From a checkpoint of a small audio captioner: encoder widths [384].
Rows from block 8 of the audio encoder of a small audio captioner, named by matrix and row number. Each number is 200 + 40 x the weight over its row's rms, rounded and kept within 0 to 999. All counts start at 0. After the name is the row's rms in percent of the matrix's.
After each channel's rows are labels from the 100 clips, of 14976, where the channel reaches its highest value: "responds to" is what is common among them. Only what is clearly more common there than usual is listed. The data: synthesized solo parts of chorales (CocoChorales).
# conv: width-5 conv, dilation 2 (encoder.blocks.8.conv.weight, 384x384x5, each kernel summed), inputs 288-383

conv.119,105,224,180,227,221,228,217,181,228,51,144,234,224,199,231,199,229,212,236,243,141,224,225,200,203,218,234,181,206,207,215,206,229,227,177,224,202,159,219,151,178,276,204,214,138,208,213,275,152,72,242,181,222,145,205,114,202,263,254,175,196,251,234,271,92,235,185,218,248,107,212,196,131,150,251,90,240,172,148,192,227,162,244,205,149,189,177,163,219,245,176,222,185,256,226,250,199
responds to: note G5; oboe; note C5; flute

conv.350,074,192,193,197,207,236,148,182,257,218,192,270,270,228,194,131,188,256,212,233,181,244,209,229,187,213,209,177,225,207,233,141,235,188,235,140,241,179,169,168,217,152,136,194,266,139,119,239,229,219,198,253,111,244,242,288,178,186,250,266,120,215,239,168,235,193,146,170,284,203,246,150,238,217,230,175,323,193,221,146,240,248,177,200,201,146,174,253,244,191,109,184,176,184,126,218,190
responds to: note C#4; note C#5; note G#3

conv.348,081,206,217,192,185,236,194,165,280,229,231,194,237,188,110,134,136,207,226,172,240,216,222,235,182,167,233,216,240,177,171,173,240,219,238,104,248,194,112,168,205,193,198,245,252,142,57,221,233,211,221,251,144,190,210,184,202,179,180,223,126,152,210,158,243,176,164,177,276,218,223,173,190,257,250,198,326,211,176,199,224,197,167,202,188,227,214,209,201,182,97,166,229,182,138,186,212
responds to: note C#4; note D#4; instrument: cello; note G#3

conv.160,111,163,201,185,190,220,206,247,220,175,259,179,204,161,193,216,257,285,191,200,215,208,220,162,116,214,244,215,213,242,258,169,196,246,279,221,223,206,277,225,186,207,206,151,117,241,195,233,233,163,245,68,228,179,226,181,199,215,248,163,215,203,59,214,147,277,195,214,147,259,178,233,222,190,196,234,197,269,206,134,226,114,227,192,196,240,267,204,220,221,180,218,167,266,197,203,255
responds to: note F#4; note A#4; note G#4; horn

conv.226,069,173,178,237,198,260,196,165,236,258,275,197,227,198,234,207,139,160,146,230,198,224,242,190,220,171,270,187,277,139,234,154,201,191,251,129,262,207,180,141,159,174,232,220,247,131,129,232,226,229,180,217,188,231,211,246,252,161,180,248,183,212,197,103,200,90,137,204,249,283,155,144,184,271,142,254,245,240,227,217,230,218,195,218,266,204,249,238,297,172,149,137,202,144,228,252,215
responds to: note C#4; note D#4; note G#3

conv.325,121,195,177,165,170,227,140,194,258,174,253,171,187,231,221,186,165,223,219,208,225,217,197,186,240,213,197,171,175,224,192,185,251,214,273,166,230,240,172,225,205,279,211,219,205,221,160,217,204,89,289,163,295,125,178,15,181,269,214,204,165,197,166,264,228,195,205,194,163,91,188,215,180,179,241,174,179,283,178,155,221,163,124,173,136,215,191,215,138,201,193,171,176,206,179,233,222
responds to: bassoon; note D3; note A3; note G3

conv.167,094,161,109,210,175,217,206,162,264,195,233,191,195,172,143,170,128,237,177,263,206,186,192,159,191,181,236,213,126,241,202,117,201,284,177,135,226,277,182,211,182,230,258,218,182,221,124,297,207,264,216,169,211,197,227,272,297,276,211,224,187,178,167,176,209,233,143,196,143,225,202,207,183,192,190,216,199,214,189,160,227,197,193,206,287,240,226,253,224,193,150,183,153,223,196,287,237
responds to: note F#4; clarinet; note E4; note C#4

conv.127,089,242,179,210,224,206,185,206,165,178,157,252,213,214,235,199,247,187,163,243,227,183,224,199,157,210,245,231,248,138,206,215,204,211,166,238,222,126,221,200,203,142,200,156,136,130,223,235,208,216,161,145,155,262,217,254,261,118,259,178,243,232,233,138,105,203,205,234,254,299,219,182,262,171,204,189,260,121,226,180,207,189,285,239,226,168,237,201,296,215,218,204,227,235,210,201,196
responds to: note G5; note F5; note F#5; note E5

conv.56,092,109,239,218,153,195,230,212,180,246,218,148,209,200,181,230,185,216,194,239,245,198,212,246,196,209,201,220,192,253,225,171,193,201,224,61,194,208,208,185,231,158,151,208,236,126,216,216,195,193,214,241,153,215,279,201,213,169,182,184,186,215,177,185,247,193,174,149,140,197,239,148,219,264,209,207,230,210,242,199,193,255,160,194,196,194,251,213,193,185,149,255,191,139,183,160,200
responds to: note F#4; note G#4; note F#3; instrument: bassoon

conv.300,091,220,185,218,196,212,262,254,179,192,236,204,185,130,97,214,93,164,200,216,194,217,217,203,244,170,211,226,225,136,208,235,131,222,233,216,213,119,173,185,203,242,177,225,216,193,249,202,218,187,241,244,246,199,138,188,161,257,242,147,236,208,216,200,119,203,240,236,161,171,179,239,187,143,179,185,165,229,224,221,203,215,173,231,151,181,192,206,201,155,156,133,129,187,209,252,249
responds to: note A3; note B3; note G3; tuba

conv.184,083,156,241,136,223,214,204,133,261,237,297,227,220,177,201,129,165,201,232,200,286,218,191,264,131,215,200,184,249,186,218,172,172,224,272,222,225,215,129,134,255,203,201,210,222,200,96,198,246,194,239,237,235,186,214,171,230,155,241,176,220,206,225,160,212,186,165,225,187,242,217,181,225,234,191,191,209,247,227,170,219,194,153,231,123,199,230,212,204,200,176,185,221,240,157,190,217
responds to: note A3; bassoon; note B3; note G3

conv.152,096,188,221,199,205,212,202,150,189,171,203,197,182,149,202,183,209,38,206,245,216,208,205,222,185,222,230,222,233,214,131,215,227,184,216,174,232,185,104,219,247,206,206,176,197,175,134,211,242,217,208,196,219,214,207,229,165,160,176,203,216,256,230,175,102,48,163,232,129,193,151,204,187,185,141,208,168,231,210,246,238,230,178,234,167,178,175,183,211,177,53,256,125,242,184,247,212
responds to: note A3; note F3; note G3; note G#3

conv.263,088,117,194,187,225,238,181,194,270,208,248,169,230,231,157,201,235,293,190,218,242,205,177,176,171,238,216,238,198,212,166,106,181,239,227,217,212,256,236,229,234,201,210,186,123,203,163,213,230,220,208,148,163,171,209,214,227,170,222,223,169,157,63,171,162,257,161,200,104,213,207,242,223,213,189,259,215,236,216,162,199,209,198,233,218,242,188,216,182,199,165,185,140,213,209,181,248
responds to: note C#4; note C#5; note G#3; note D#5

conv.256,117,247,241,197,220,251,222,221,204,234,239,203,219,243,208,229,230,183,207,158,227,211,220,203,193,243,192,221,184,159,210,206,164,236,249,231,215,164,223,176,209,240,199,232,136,209,226,194,258,249,240,170,199,208,216,229,204,229,242,94,208,141,166,224,154,206,222,239,229,206,239,239,237,216,175,200,240,212,211,184,202,207,242,212,235,245,246,236,227,162,227,156,215,36,220,152,228
responds to: note G5; note F5; flute; note E5

conv.254,107,207,294,203,261,189,225,257,164,177,171,183,280,209,179,248,243,221,246,155,234,160,210,241,160,242,213,226,317,166,190,227,260,181,227,211,152,157,265,183,233,202,148,148,173,182,181,174,211,255,177,160,118,182,207,224,116,131,245,195,184,162,157,220,140,207,203,236,195,247,219,259,239,182,217,213,207,197,225,188,158,182,216,224,186,250,213,169,201,199,180,214,220,236,215,172,199
responds to: note G5; flute; note G4; saxophone

conv.373,082,121,240,198,220,205,258,225,211,218,199,199,222,81,133,208,136,148,227,202,236,220,222,234,211,180,205,224,258,180,151,204,133,183,183,189,221,145,135,188,207,195,174,200,191,210,222,195,211,228,205,275,234,203,130,237,178,201,200,187,220,210,249,128,105,196,221,243,146,231,190,155,230,193,208,173,189,184,231,208,186,206,125,237,173,183,212,201,195,134,153,198,86,246,192,220,233
responds to: note A3; note B3; bassoon; note G3

conv.77,122,194,227,205,221,160,236,182,193,287,255,196,200,157,176,194,208,191,197,222,243,175,184,224,175,181,229,251,179,202,200,210,43,197,221,198,222,220,198,210,228,173,251,226,241,193,189,210,230,236,227,215,177,213,199,234,228,146,0,174,183,189,193,171,226,174,198,214,228,287,194,181,231,314,109,255,237,230,212,239,209,204,209,221,215,225,255,199,231,169,205,222,228,157,192,169,210
responds to: note F#4; note E4; trombone; note C#4

conv.192,111,218,222,149,235,170,172,183,251,181,230,206,229,230,143,215,225,205,207,268,247,178,149,238,200,239,250,257,271,157,121,214,214,205,234,174,216,223,166,209,263,267,204,206,140,177,140,262,248,145,250,151,176,196,231,155,189,133,219,235,173,147,176,219,120,202,188,214,171,193,233,240,237,211,213,213,227,228,221,218,186,205,188,257,154,216,178,200,234,195,155,166,199,212,142,252,206
responds to: bassoon; note C#4; note C4; note B3

conv.229,127,204,215,212,220,249,221,184,207,162,227,212,249,244,205,231,191,188,226,186,209,214,224,219,181,297,172,188,202,227,198,204,241,207,249,217,214,176,254,141,228,264,178,224,209,201,202,192,243,198,251,160,199,223,229,181,207,211,282,107,209,195,183,225,202,181,213,253,199,150,222,256,207,183,217,181,231,217,233,161,197,179,217,204,180,222,201,202,214,189,199,233,191,47,228,168,223
responds to: bassoon; note A#3; note G#3; note C#4

conv.238,065,146,207,219,173,250,205,208,160,198,223,106,180,141,221,217,193,195,139,141,157,222,237,119,135,239,192,185,222,215,260,147,205,143,260,203,204,168,229,183,163,190,117,125,132,198,160,210,222,229,186,169,221,119,166,196,175,221,317,126,228,223,154,190,148,197,191,235,182,182,195,187,205,192,192,202,204,247,206,149,175,193,199,161,190,172,252,184,177,133,163,197,147,207,218,163,213
responds to: note C#4; note F5; note B3; note D#5

conv.293,108,196,145,207,199,183,195,244,142,198,206,219,140,131,189,194,226,228,172,240,189,192,206,192,181,142,253,230,162,222,240,206,37,218,184,226,239,182,217,255,211,117,191,159,192,203,192,233,192,212,217,204,236,214,173,224,215,196,43,155,238,249,230,170,195,253,214,215,184,232,187,188,207,206,120,202,153,198,187,215,225,185,227,237,165,153,185,213,232,226,209,235,161,276,192,218,224
responds to: note F#4; note G4; note G#4; note E4

conv.302,097,236,162,195,120,255,171,183,234,127,248,169,172,194,189,208,171,201,188,197,229,222,230,182,194,239,196,227,200,229,160,171,293,238,248,40,243,237,165,196,168,223,224,149,228,139,130,191,223,176,212,109,226,198,211,174,219,205,252,256,167,206,140,187,229,197,159,163,151,157,180,264,172,161,279,254,184,274,214,196,227,218,158,186,164,191,211,240,175,208,123,184,184,251,166,249,275
responds to: bassoon; note G3; note F3; note C3

conv.281,108,172,147,213,180,156,220,208,143,184,223,219,184,148,202,155,216,219,200,252,209,185,245,189,78,158,275,234,227,233,233,227,179,227,221,216,242,161,231,241,225,85,218,108,227,144,183,244,196,153,223,154,166,253,198,235,213,156,181,184,226,253,210,148,215,240,228,214,215,290,155,195,276,260,211,208,207,203,230,174,223,159,224,212,163,199,245,214,293,234,186,258,202,219,205,211,215
responds to: note F#4; note G#4; horn

conv.315,121,200,206,197,189,191,189,184,203,195,253,197,191,212,224,222,244,201,264,203,264,196,191,213,202,243,173,200,169,232,193,212,224,198,288,175,219,241,233,219,220,271,214,206,226,225,188,172,229,99,323,141,272,165,225,32,168,238,207,178,144,189,166,266,194,200,225,201,188,145,190,233,221,242,232,200,192,280,211,180,163,158,185,203,112,223,218,181,154,209,166,216,178,204,206,199,192
responds to: bassoon; note C4; note A#3; note C#4

conv.106,082,210,216,235,247,233,222,143,178,241,143,230,215,164,153,188,213,157,250,234,154,248,218,270,193,191,244,236,219,201,219,209,153,196,189,199,221,106,185,102,243,173,162,222,307,150,156,220,215,196,196,261,190,243,205,232,177,168,154,191,228,218,270,177,211,138,148,233,262,186,196,143,156,215,192,154,277,189,172,236,199,216,203,230,152,112,153,194,226,192,130,241,199,204,192,234,209
responds to: note A3; note G3; note B3; bassoon

conv.105,084,169,238,156,201,191,232,197,207,157,225,184,248,134,184,176,128,226,217,261,258,206,183,240,209,214,207,214,284,209,145,163,207,198,234,204,234,147,108,148,238,162,172,177,213,194,204,208,232,200,243,218,205,219,212,213,211,179,281,177,156,215,203,121,176,258,227,214,143,223,214,210,245,181,285,207,188,197,261,164,199,171,90,234,135,196,182,207,217,120,128,216,120,217,149,267,210
responds to: note A3; bassoon; note G#3; note G3

conv.158,078,173,162,220,199,210,200,137,212,233,140,195,148,188,268,173,184,195,111,175,175,165,201,155,225,189,156,201,238,208,165,168,155,156,148,228,200,224,182,191,235,99,185,136,186,120,193,167,180,198,172,219,202,206,217,214,239,145,210,211,204,192,211,146,140,212,178,214,206,220,227,164,206,228,202,200,231,171,181,192,187,216,224,234,221,45,161,217,181,172,188,216,128,181,159,168,167
responds to: note C#4; note B3; bassoon; note D#4

conv.9,086,82,145,225,165,194,213,226,162,212,229,202,180,150,238,184,206,236,191,210,220,180,231,193,186,144,231,199,181,230,227,151,118,253,226,167,237,176,229,209,170,82,213,153,230,191,203,230,178,182,229,214,231,212,192,241,224,184,137,176,213,273,183,138,203,230,167,198,199,237,166,150,227,224,193,198,181,220,229,204,263,196,218,226,172,149,244,215,214,247,143,230,130,253,227,191,212
responds to: note F#4; note G#4; viola; note E4

conv.47,092,131,200,146,230,208,223,233,265,211,222,235,208,137,160,153,150,217,189,218,223,220,175,224,208,171,205,211,199,159,158,152,136,218,235,209,208,181,111,213,240,236,185,221,230,252,164,218,211,188,239,261,241,165,114,179,181,218,177,206,211,208,210,177,138,227,196,215,163,193,198,201,226,162,193,171,189,228,205,148,231,216,121,226,153,195,202,209,164,174,148,113,84,228,196,229,236
responds to: note A3; bassoon; note B3; note G3