Rows from block 3 of the text decoder of a small audio captioner, named by matrix and row number. Rows with one number belong to one neuron. Each number is 500 + 25 x the weight over its row's rms, rounded and kept within 0 to 999. All counts start at 0. Numbers have three digits each. After the name is the row's rms in percent of the matrix's.
After each neuron's rows are labels from the 100 texts, of 14976, where the neuron reaches its largest size: "fires on" is the input token at the peak. Only what is clearly more common there than usual is listed. The data: synthesized solo parts of chorales (CocoChorales). In brackets: how many of the 100.
# gate: MLP gate (decoder.blocks.3.mlp.gate.weight, 848x320), inputs 214-319
# fc1: MLP up (decoder.blocks.3.mlp.fc1.weight, 848x320), inputs 214-319
# fc2: MLP down (decoder.blocks.3.mlp.fc2.weight, 320x848, transposed), outputs 214-319

gate.724 099:526525513502492530454495471481529518530495546471464468460521541523471517480534503526471516466529545482524507497461501505515522505511509494525489530538454478509494515529513529495467537503488507486517498490482452482450510477515483504464548482514512465488504506502476533464518475520519480443526519501496510525449487522502
fc1.724 089:441500463478515514486487522506478510502542494502491498462489483500508535499516461487529502470570490499492488462524527509459495471527476542493490534465536511508480488520493505518499496504477487466476475487565506451471521478489481507485484524495487511475486507490515505486507523530493538501517481498503545494564526496465
fc2.724 097:506494494532498477516459516493515480492513498520512515551490481454515507506489479500538462492548449480464471493488518533468531480459515503497501512498524532504518491503495540462506475529538479517485481535533546490485486480454529499508564525508526503495477456490514494474500498470470443485505505466497478461486474523487
fires on: "3" (48); "d4" (16); "4" (14); "g3" (7)

gate.399 081:520517525460509505513521476487497526507518468493466498505488475473533480492470483470471516506526500508486512505490499487480539489451469456506486522532514477501517502510539524482484477512523468512472501507506501503495473483488477475506484517502543519509486516494503536493530509549490471468503521497474476457445476516504
fc1.399 074:448469484520473497506468495476545458495493514502531539509515523503498506493542493511543464498487478469530515495502518561497477493496508523509501499488464530490508512497478483500453472540473524488516528511476474456518495468500515475475521488528487502499496509507519475505449509471480508478532500527534505513498513498469
fc2.399 088:546495499558519530482472504524509491493508508508503505528487471500483505507460525478500468496521516511494501481502529501504506513534539505513457501491476492513448520533490497513505526449521464522552496524493526474499531513554530470508540522531520513560486441486493505491548487494529441457473530452496471483476493517503
fires on: "3" (47); "f3" (11); "2" (8); "e3" (7)

gate.493 085:454464482484509501490464515475507513490524529535467524456494469499515508470500488477467478481495493516488491497462535467533516498512495533521481496467515492525499540543479462494531470483493508548539533481516501487488482575483529470488480476528479515491507493482481499514529463522502545504483446481528486507515533496452
fc1.493 084:459465509494506508516475520515497515485524504537491517479496451451531513495488496463486445452498491510479498487475528465548527521509488505520495466494524496515483527503491483495526447493497510562523525461510494509521475544492545465469484464523505539510518499487496473512508462491500537512501456488524468533511527491466
fc2.493 080:515486514532479521502515495497500509452496501498514484491469493480485472483480487512508462535507505496493472512496509497510530507473554498487503527490468437521484511506459500489504499502506475430534496531528572511514493548526526499488534493494522501538506487484502544494531512506528453500539498508460475514489453478531
fires on: "5" (88)

gate.331 124:550517550510497500455528492524514479529521527498485494493515529472544485519506488543491471478549515500513491515498486522474486500506541501543513511522481515482523468500478521483463502492507481514510510525442473489522536474493496498493528497530505492509509456502512503478530465537495525449528488494525471533462485522509
fc1.331 098:548521516482508460487510484522450495514472528501517500500509515506479515508511539526498506519529507506501484553500478507481571505494507492483522554475498524482490489490539523461514537486479489554520456573505501534504491484480413513524512520485524514488485531527425556491501523493497487482490504460509499488500467565487
fc2.331 119:517479500561481522516509508477498482486496502504497482486503494495525470496490484520483492502499509526510492537468490498551505480475534502504483506535467434528503515512449484545493515510529516429571504513491560471489512534543513515506488496488514480517497489493517531499498480529554447513512518512489490505470477489521
fires on: "<end>" (28); "f3" (28); "d3" (9)

gate.432 096:478499480494455491475491498486478541494512515522458521466507477459508523462536424500464469459534475515487508525483548461509544498476496515481464500479498484510492532513483483494485504526508521529526494477500527517486489556470528466478521508527509482522521509463468521534515461521494519513500466509508478516516523479492
fc1.432 091:467506467483461518490479494513475535490503520543444513480512454463501520485539463500470488454502475519485498502493543450527547509496499524464462468464509476504478529519496464501519492518503485534521494467526550526510497562480523477471500485520500492524522526478474523532506477498482521518511451510525482524526507469488
fc2.432 086:494478494532492465480500513483500513463518523509507511494468483460490490465464493515500466510547472499476507540482497491490543465479533469472496535493485496498477511485499490482490515493521479472579505529514565480490474544495535479492551515481529526498525501444530531478508530475512477529500493479474489515495436485518
fires on: "5" (96)

gate.554 102:495534501492525512505492515448509537504462511469516500460496532503511515463501472502478497456506489495488509493484536521545483428466446498525483563491490463513494479570502548520459473467489519487472497509513497490519483449512497519499538477492527519499486482517495542481523481542480464477501489522493522464469516482469
fc1.554 091:474496542498511468547534464559507444516513484503529536519493500483513487525505562486503506531465497472509490501526460521471474547498486493490518503523518536445490464447490497501517518479497536507479567504482466496536487492486501504535477502490471529507463522493522468512500503457517500512446476525474487503504479525465
fc2.554 106:485505481512470516507549483535471553536487476512510518454512499549487514491503526461490520499524510493532509522528475506492502513524502529472566499482466473476474477533533472521516515480496553521526503492492459531454515514498442510504475481507505462450468551481498504507508514473502536476540484510470498528515553502457
fires on: "b4" (50); "4" (18)

gate.742 135:536489478519525506497478501502564522518462521522524476496455522539506473503518525511468481514488475515505501501477488519501514482524459498517497538468529491522512507544488500504499507465494489518521483538494503491459462518509507517449525489491474549505502490497471475499493489495462502501474483490512509494467484510468
fc1.742 155:537472469525527505499473509506573531516464524513518455493455526540481471496518528509486474506492476502513491484482479536491521475513464502519493536496535489516505520541497486504503523481476488530533494529504496513469488500512503522466537500490473544490495482491475463486485491494473524500470492483512511487472480514465
fc2.742 109:518448495509534522487477520482535525491497509521513474503464484528505500446509526525457497525506484512483508552523447527536508489503487486497493510499526503508538486508507468492510526516480476513523491510538564516495475521478494521470507504455505504460527484478481495510464533491458480511494500482459519472462496480512
fires on: "3" (55); "g3" (17); "a3" (14)

gate.183 077:512537474470489516472459530501515534512471477468468529503507472499507544479468508545495512480509513453484495519575497456493526497511487489486523530514492492513554473500486582471473484521536534507517486534535491560508491474533455487521512467485526472467497520490497574467489496488502469478487513520435490467485523521472
fc1.183 069:490538476480510459451483506550524532503512484490506528477462483503519465506514474525483500497499507464476483534545514500502512531514524470475492513518451503518508530465474522490459497486513472475517518486452524508515501503539478500492486529513460471494493451451509524502459526471507500486501487515496490493463505491515
fc2.183 082:496470488505510488470503513492497538479510526494512502526510506504506507498500566487478499524519465519496548485491485494506490483518480511498468510456513501546458485512518470506472532504517464513512480510510548490472484488489521463539533535499507511533514516505484467481527519500536456507472523528487508477485535489481
fires on: "3" (31); "a3" (25); "d3" (8); "b3" (7)

gate.672 146:530483493532477544507479472481545534489454462507507503516484512515540458466472490466515487493478483514490499520502498503515515509472484521516535463550500471498545513489524507513497482528538518520515525524433513498520481467486491487480536487494499487517511532520486528510448497498486482509501537501498463505482492496489
fc1.672 138:502520526485510538480510482485492496507478530476500467493523513518485519491508496482545497537490523477536496537473540474463555511482484488517497507502495483473508491505513501503507509479510523501510514551545523509519458508476449469519516497457522556464474520500488541527496513515501521490500496472519481496532493494490
fc2.672 154:465536516521504530460489509460540494469487497499522519492520491498478517462525456493528529529530527502501507505468539489471536494466540505527485500496479478483488485467506469539536459521536516495538533502540480486536473506474565505500544459461517534477474505478525492520508526477521523490519485472487464490524472479509
fires on: "3" (24); "c4" (20); "g4" (10); "a3" (9)

gate.534 104:475453482507444518504501473465487539504491520501463500510514488466500505457514471466510453487514465515497483525502515473524525523475504515502506457498520507514499554503485457500516498522469501553547507490496520521496482516482518470501476488511505473515500541489473521488519521512468515517542459466486472528511490491473
fc1.534 130:528534527491529485487540529504545442482490488467516488507476516534515487502503514528501531527515522464538536499491491523479468471524503463483515513532471499500526448475503534486470518477511524445458513516491467472504490471539484508500531508466496503479485472493533476476487510481523500470478524530497537476482496507530
fc2.534 092:509544497537508563522494494515468504538484486529516499503501536501507498540472526496515495488489506512493479454472530522509478472481505528551481513526520498493485521498517502558527507482500519482515532500477465460491526479480521538508520485528471523528489495556484490506542466501553508471469511481541480489489523538496
fires on: "5" (92)

gate.295 084:461531514515474525464525506479522523507536493469491504467478520500520535474523442521512458467539523479527500507492521519479486477519506480510523505536480516540514475536489508459424485494487486474504545521521454482478499486511488519485539496516537455456486473492534522523509475480516502440536516572524471515486512527461
fc1.295 077:504485548507518516536521525521535516499514504533505488513493448474533491520481533515470453496421494513461498498480440517487487502496503500514522469493512529483498469534508461489478462504494483522495549503484499524536515495517558527464518466507501521470509501502528482490465487469479504497511464499505494523503479488474
fc2.295 099:522491505510544535508519516503467490520443490519502505459498484499541484514513497488487553523508542525531507535535486514532472498483509524542479511511441460487498471455473512542525502449467511509562498466494512506499517509501425498493435484508468519465480506495501472520513488519462473454501483474473480499496488520545
fires on: "b4" (34); ":" (31); "a4" (9)

gate.88 115:496479481483486488510518487485516450508518508482512492552485531484465510491488503474514533513502469488480506496571531489484441502476461480504491502533510516508521515452467503504528517491473517503515525485479493513517520481505538509508505547454475511505489519485565475461511538506523501501467547483443570438494547491502
fc1.88 134:479471484471498474517497498507511483529534505487506483524507510495463503513504520480521520523505488481477478490560536477466459531495468501509496503547507522477496508444473489514533519504479514515490525465489464529513506480489515517520491552459451517519484522497545446495510518489541522528462534470457538449488523498492
fc2.88 108:465476456552469492489483462498509526520491505483518496533481479504504513478495513522481525498514470489498520494505469498529513462531499509498506474489493489517493504551502509512476542525490501538519460522497510515484544549490489483506475499510514464486514493479480487481481497502537522503523505533473510550493476451476
fires on: "3" (42); "e3" (12); "b2" (7)

gate.164 090:529490483513498506470496501489523499511462523440499495516500516501474487462513500483479529440519453505545494548503500494477493528449483529527553507515455492499509535512521498502476535490515523518555483536503510473457455449505470518497556497470560526509469526489493517458510512499472480495484525486468552487527492510451
fc1.164 081:526528473493516519516496490521499512481557463545493503473507484492488519555476476521511457545460537512477495458493508479533522497538524491495493512486484493489518473472452506519512468509527490473492503500485506534533548516518511490509465505520454458487514470501502493528470500499526521454544457507533451523482511513555
fc2.164 096:503445514507486532477540502494499485494494547454508487552488512519499487489525557493505467533512516500533534480494507516510509488515501508512526521540516526500458539505507503496484533490506481496540492532484513485477507469531490560534525481484490515543506493511500514449510520504536466480473526489485506499493526490529
fires on: "<end>" (96)

gate.176 085:488506476497469532471493499493538530505524457497459519467501493526503505478486462539514467455542525479510521517494535527495535528475496452459538478512478497506504477501529505472434490517499497503517477524487492523425512503481511506453522542521521475482547530488534517523481524504533491478528497563529488507510486518478
fc1.176 088:468517473490458489513489528477485537510522462525528545490494475495515516498467486521508511486511473458493505489509549511494501485517504499481506503449546510519511472540515496457495485521520464464462493529521483515509512564454532510512518501507546474467474475481519530526488517475518479483507469536496468494511535464473
fc2.176 092:519466512527482505462483489503517505510546516486529514493505475526514486489467528526475493505513519506497498504483504514530517509500538479485499492484485523523488514530496482511497494515521471465552482520500509526508540543501518497487526498493482487536522489512508523473500547461542424478518537499456497516491526479501
fires on: "5" (54); "f5" (38)

gate.752 097:502464472530487516528463481472565545498521471514489513526492506493515473521468500497472475484500454491505505478513484526537452479513487516509527482525522491514542543552524489505502496526476476520500515490452486475507507480510530478463482495534471472546522500503473475491509457487475491507506512477491480513477501493472
fc1.752 104:516469472534484524528482460499544533505519469526503528528508509490510460539472520506461472478482488509490475497497469546529458503514494530527531477535530506504509531529535483516504505537483464507502516501433509466508507473494530514460475493539480456539540514516473480491490464463488495524507515498493473518474490496494
fc2.752 089:543447480506473521500506484526502469522502496487541477518493486485492491470499501519472488509519508471514487552528439539508496510483504491474522510504496496507560500496495536490463528511504486452503452533489565498489521510508475526496499536500503471493481517470486531496479514488509427481531503542460517477493495483528
fires on: "<end>" (30); "g4" (28); "4" (24); "e4" (9)

gate.521 099:466524455520516475500504456495491502483525502486510468496501583497495469522538520469478508553521454517522486462476542511492475479502508535504476487530495493517485561482485468503518495487523533472498495478466452476460508549486506471504488508515479518518477452496527452526545478504502500505485523503519515510502517499525
fc1.521 099:485509472528544473496499451505483476476505496506523488523507566500501465532524537466484490562511439534533486469504536534501473497531528528488455498514504522506498553473475472511532482501540546494520479490449477477476528555488505477491493524517508544539491456501513450510521449496501505501490535493531492519501532505522
fc2.521 085:520478504511509484480516500495526454495475526487513480547477455488488491462475474514503486506494488477501508546553474496523557503508539439501538460466473503530499486496473452483472527514490464491524491541509557506508488523523485495490430519484514492480493512479492521510486542455489449520535507511439515508522459472530
fires on: "<end>" (91)

gate.15 076:472541462490472520474442533520570555465508465468463483486469510472502480502489492493502450491507471471491491519499493490465506514517501498463475521493475467477549490499466499552458474500504483486521506473505510545506501462574501482488498483489485515490496495486483513498469486460483527464454483516469485496499553531469
fc1.15 068:533468508467501502550552433482467476527510546500514490523524485508518525469484463464501525493489542529519492491483503490548504508476507458532547500501511544507472511508534494446524502506493512492485515542489487503486490499455519511503515504530508509510506491512516525492517481585522470521561519501530511511483446496530
fc2.15 094:521476492565474553515498519506538485504525528481516484491471520517467500504495500548506487491548472480536507491511513528491497470496531491488508522500474496509503500534488500527486531464485490461559506561507537529453494542511512484486540521524529478505451486521517538479541531466520456445512521497439525482471479473484
fires on: "5" (32); "4" (29); "a4" (25)

gate.624 106:478526505498536529509465513496544530517502496504507497473480504540526497471469507483446536504536512514493494483486498516475526505475462469461525538496532487501523474490494506474512452515526478480471464487461467510449463504490472497473502514483503532498474536481514532501466513481536471483493511528453504493477520495462
fc1.624 107:515506486495484532475543467494452488513475511486468495520499501484507529518532496509543490489519486474523519524515516469506490486517520500516462460510447486510486526499477527534482544454450528500503529507539531459525515512516487480542490498503495465525489490484493500524548492537478536489490525495530515475503482504508
fc2.624 102:558536502534475510463517472507505494463518510489489544500539518514466540503489553490511505480513484535473534482473525525466501495509508554499481497489483482505451511512495497488499531477501493515524503518515522484469501513501511519523541469554546533524514492522479452503547441518471556497483514496537454515488524473507
fires on: "b4" (33); ":" (22); "c5" (20); "5" (12)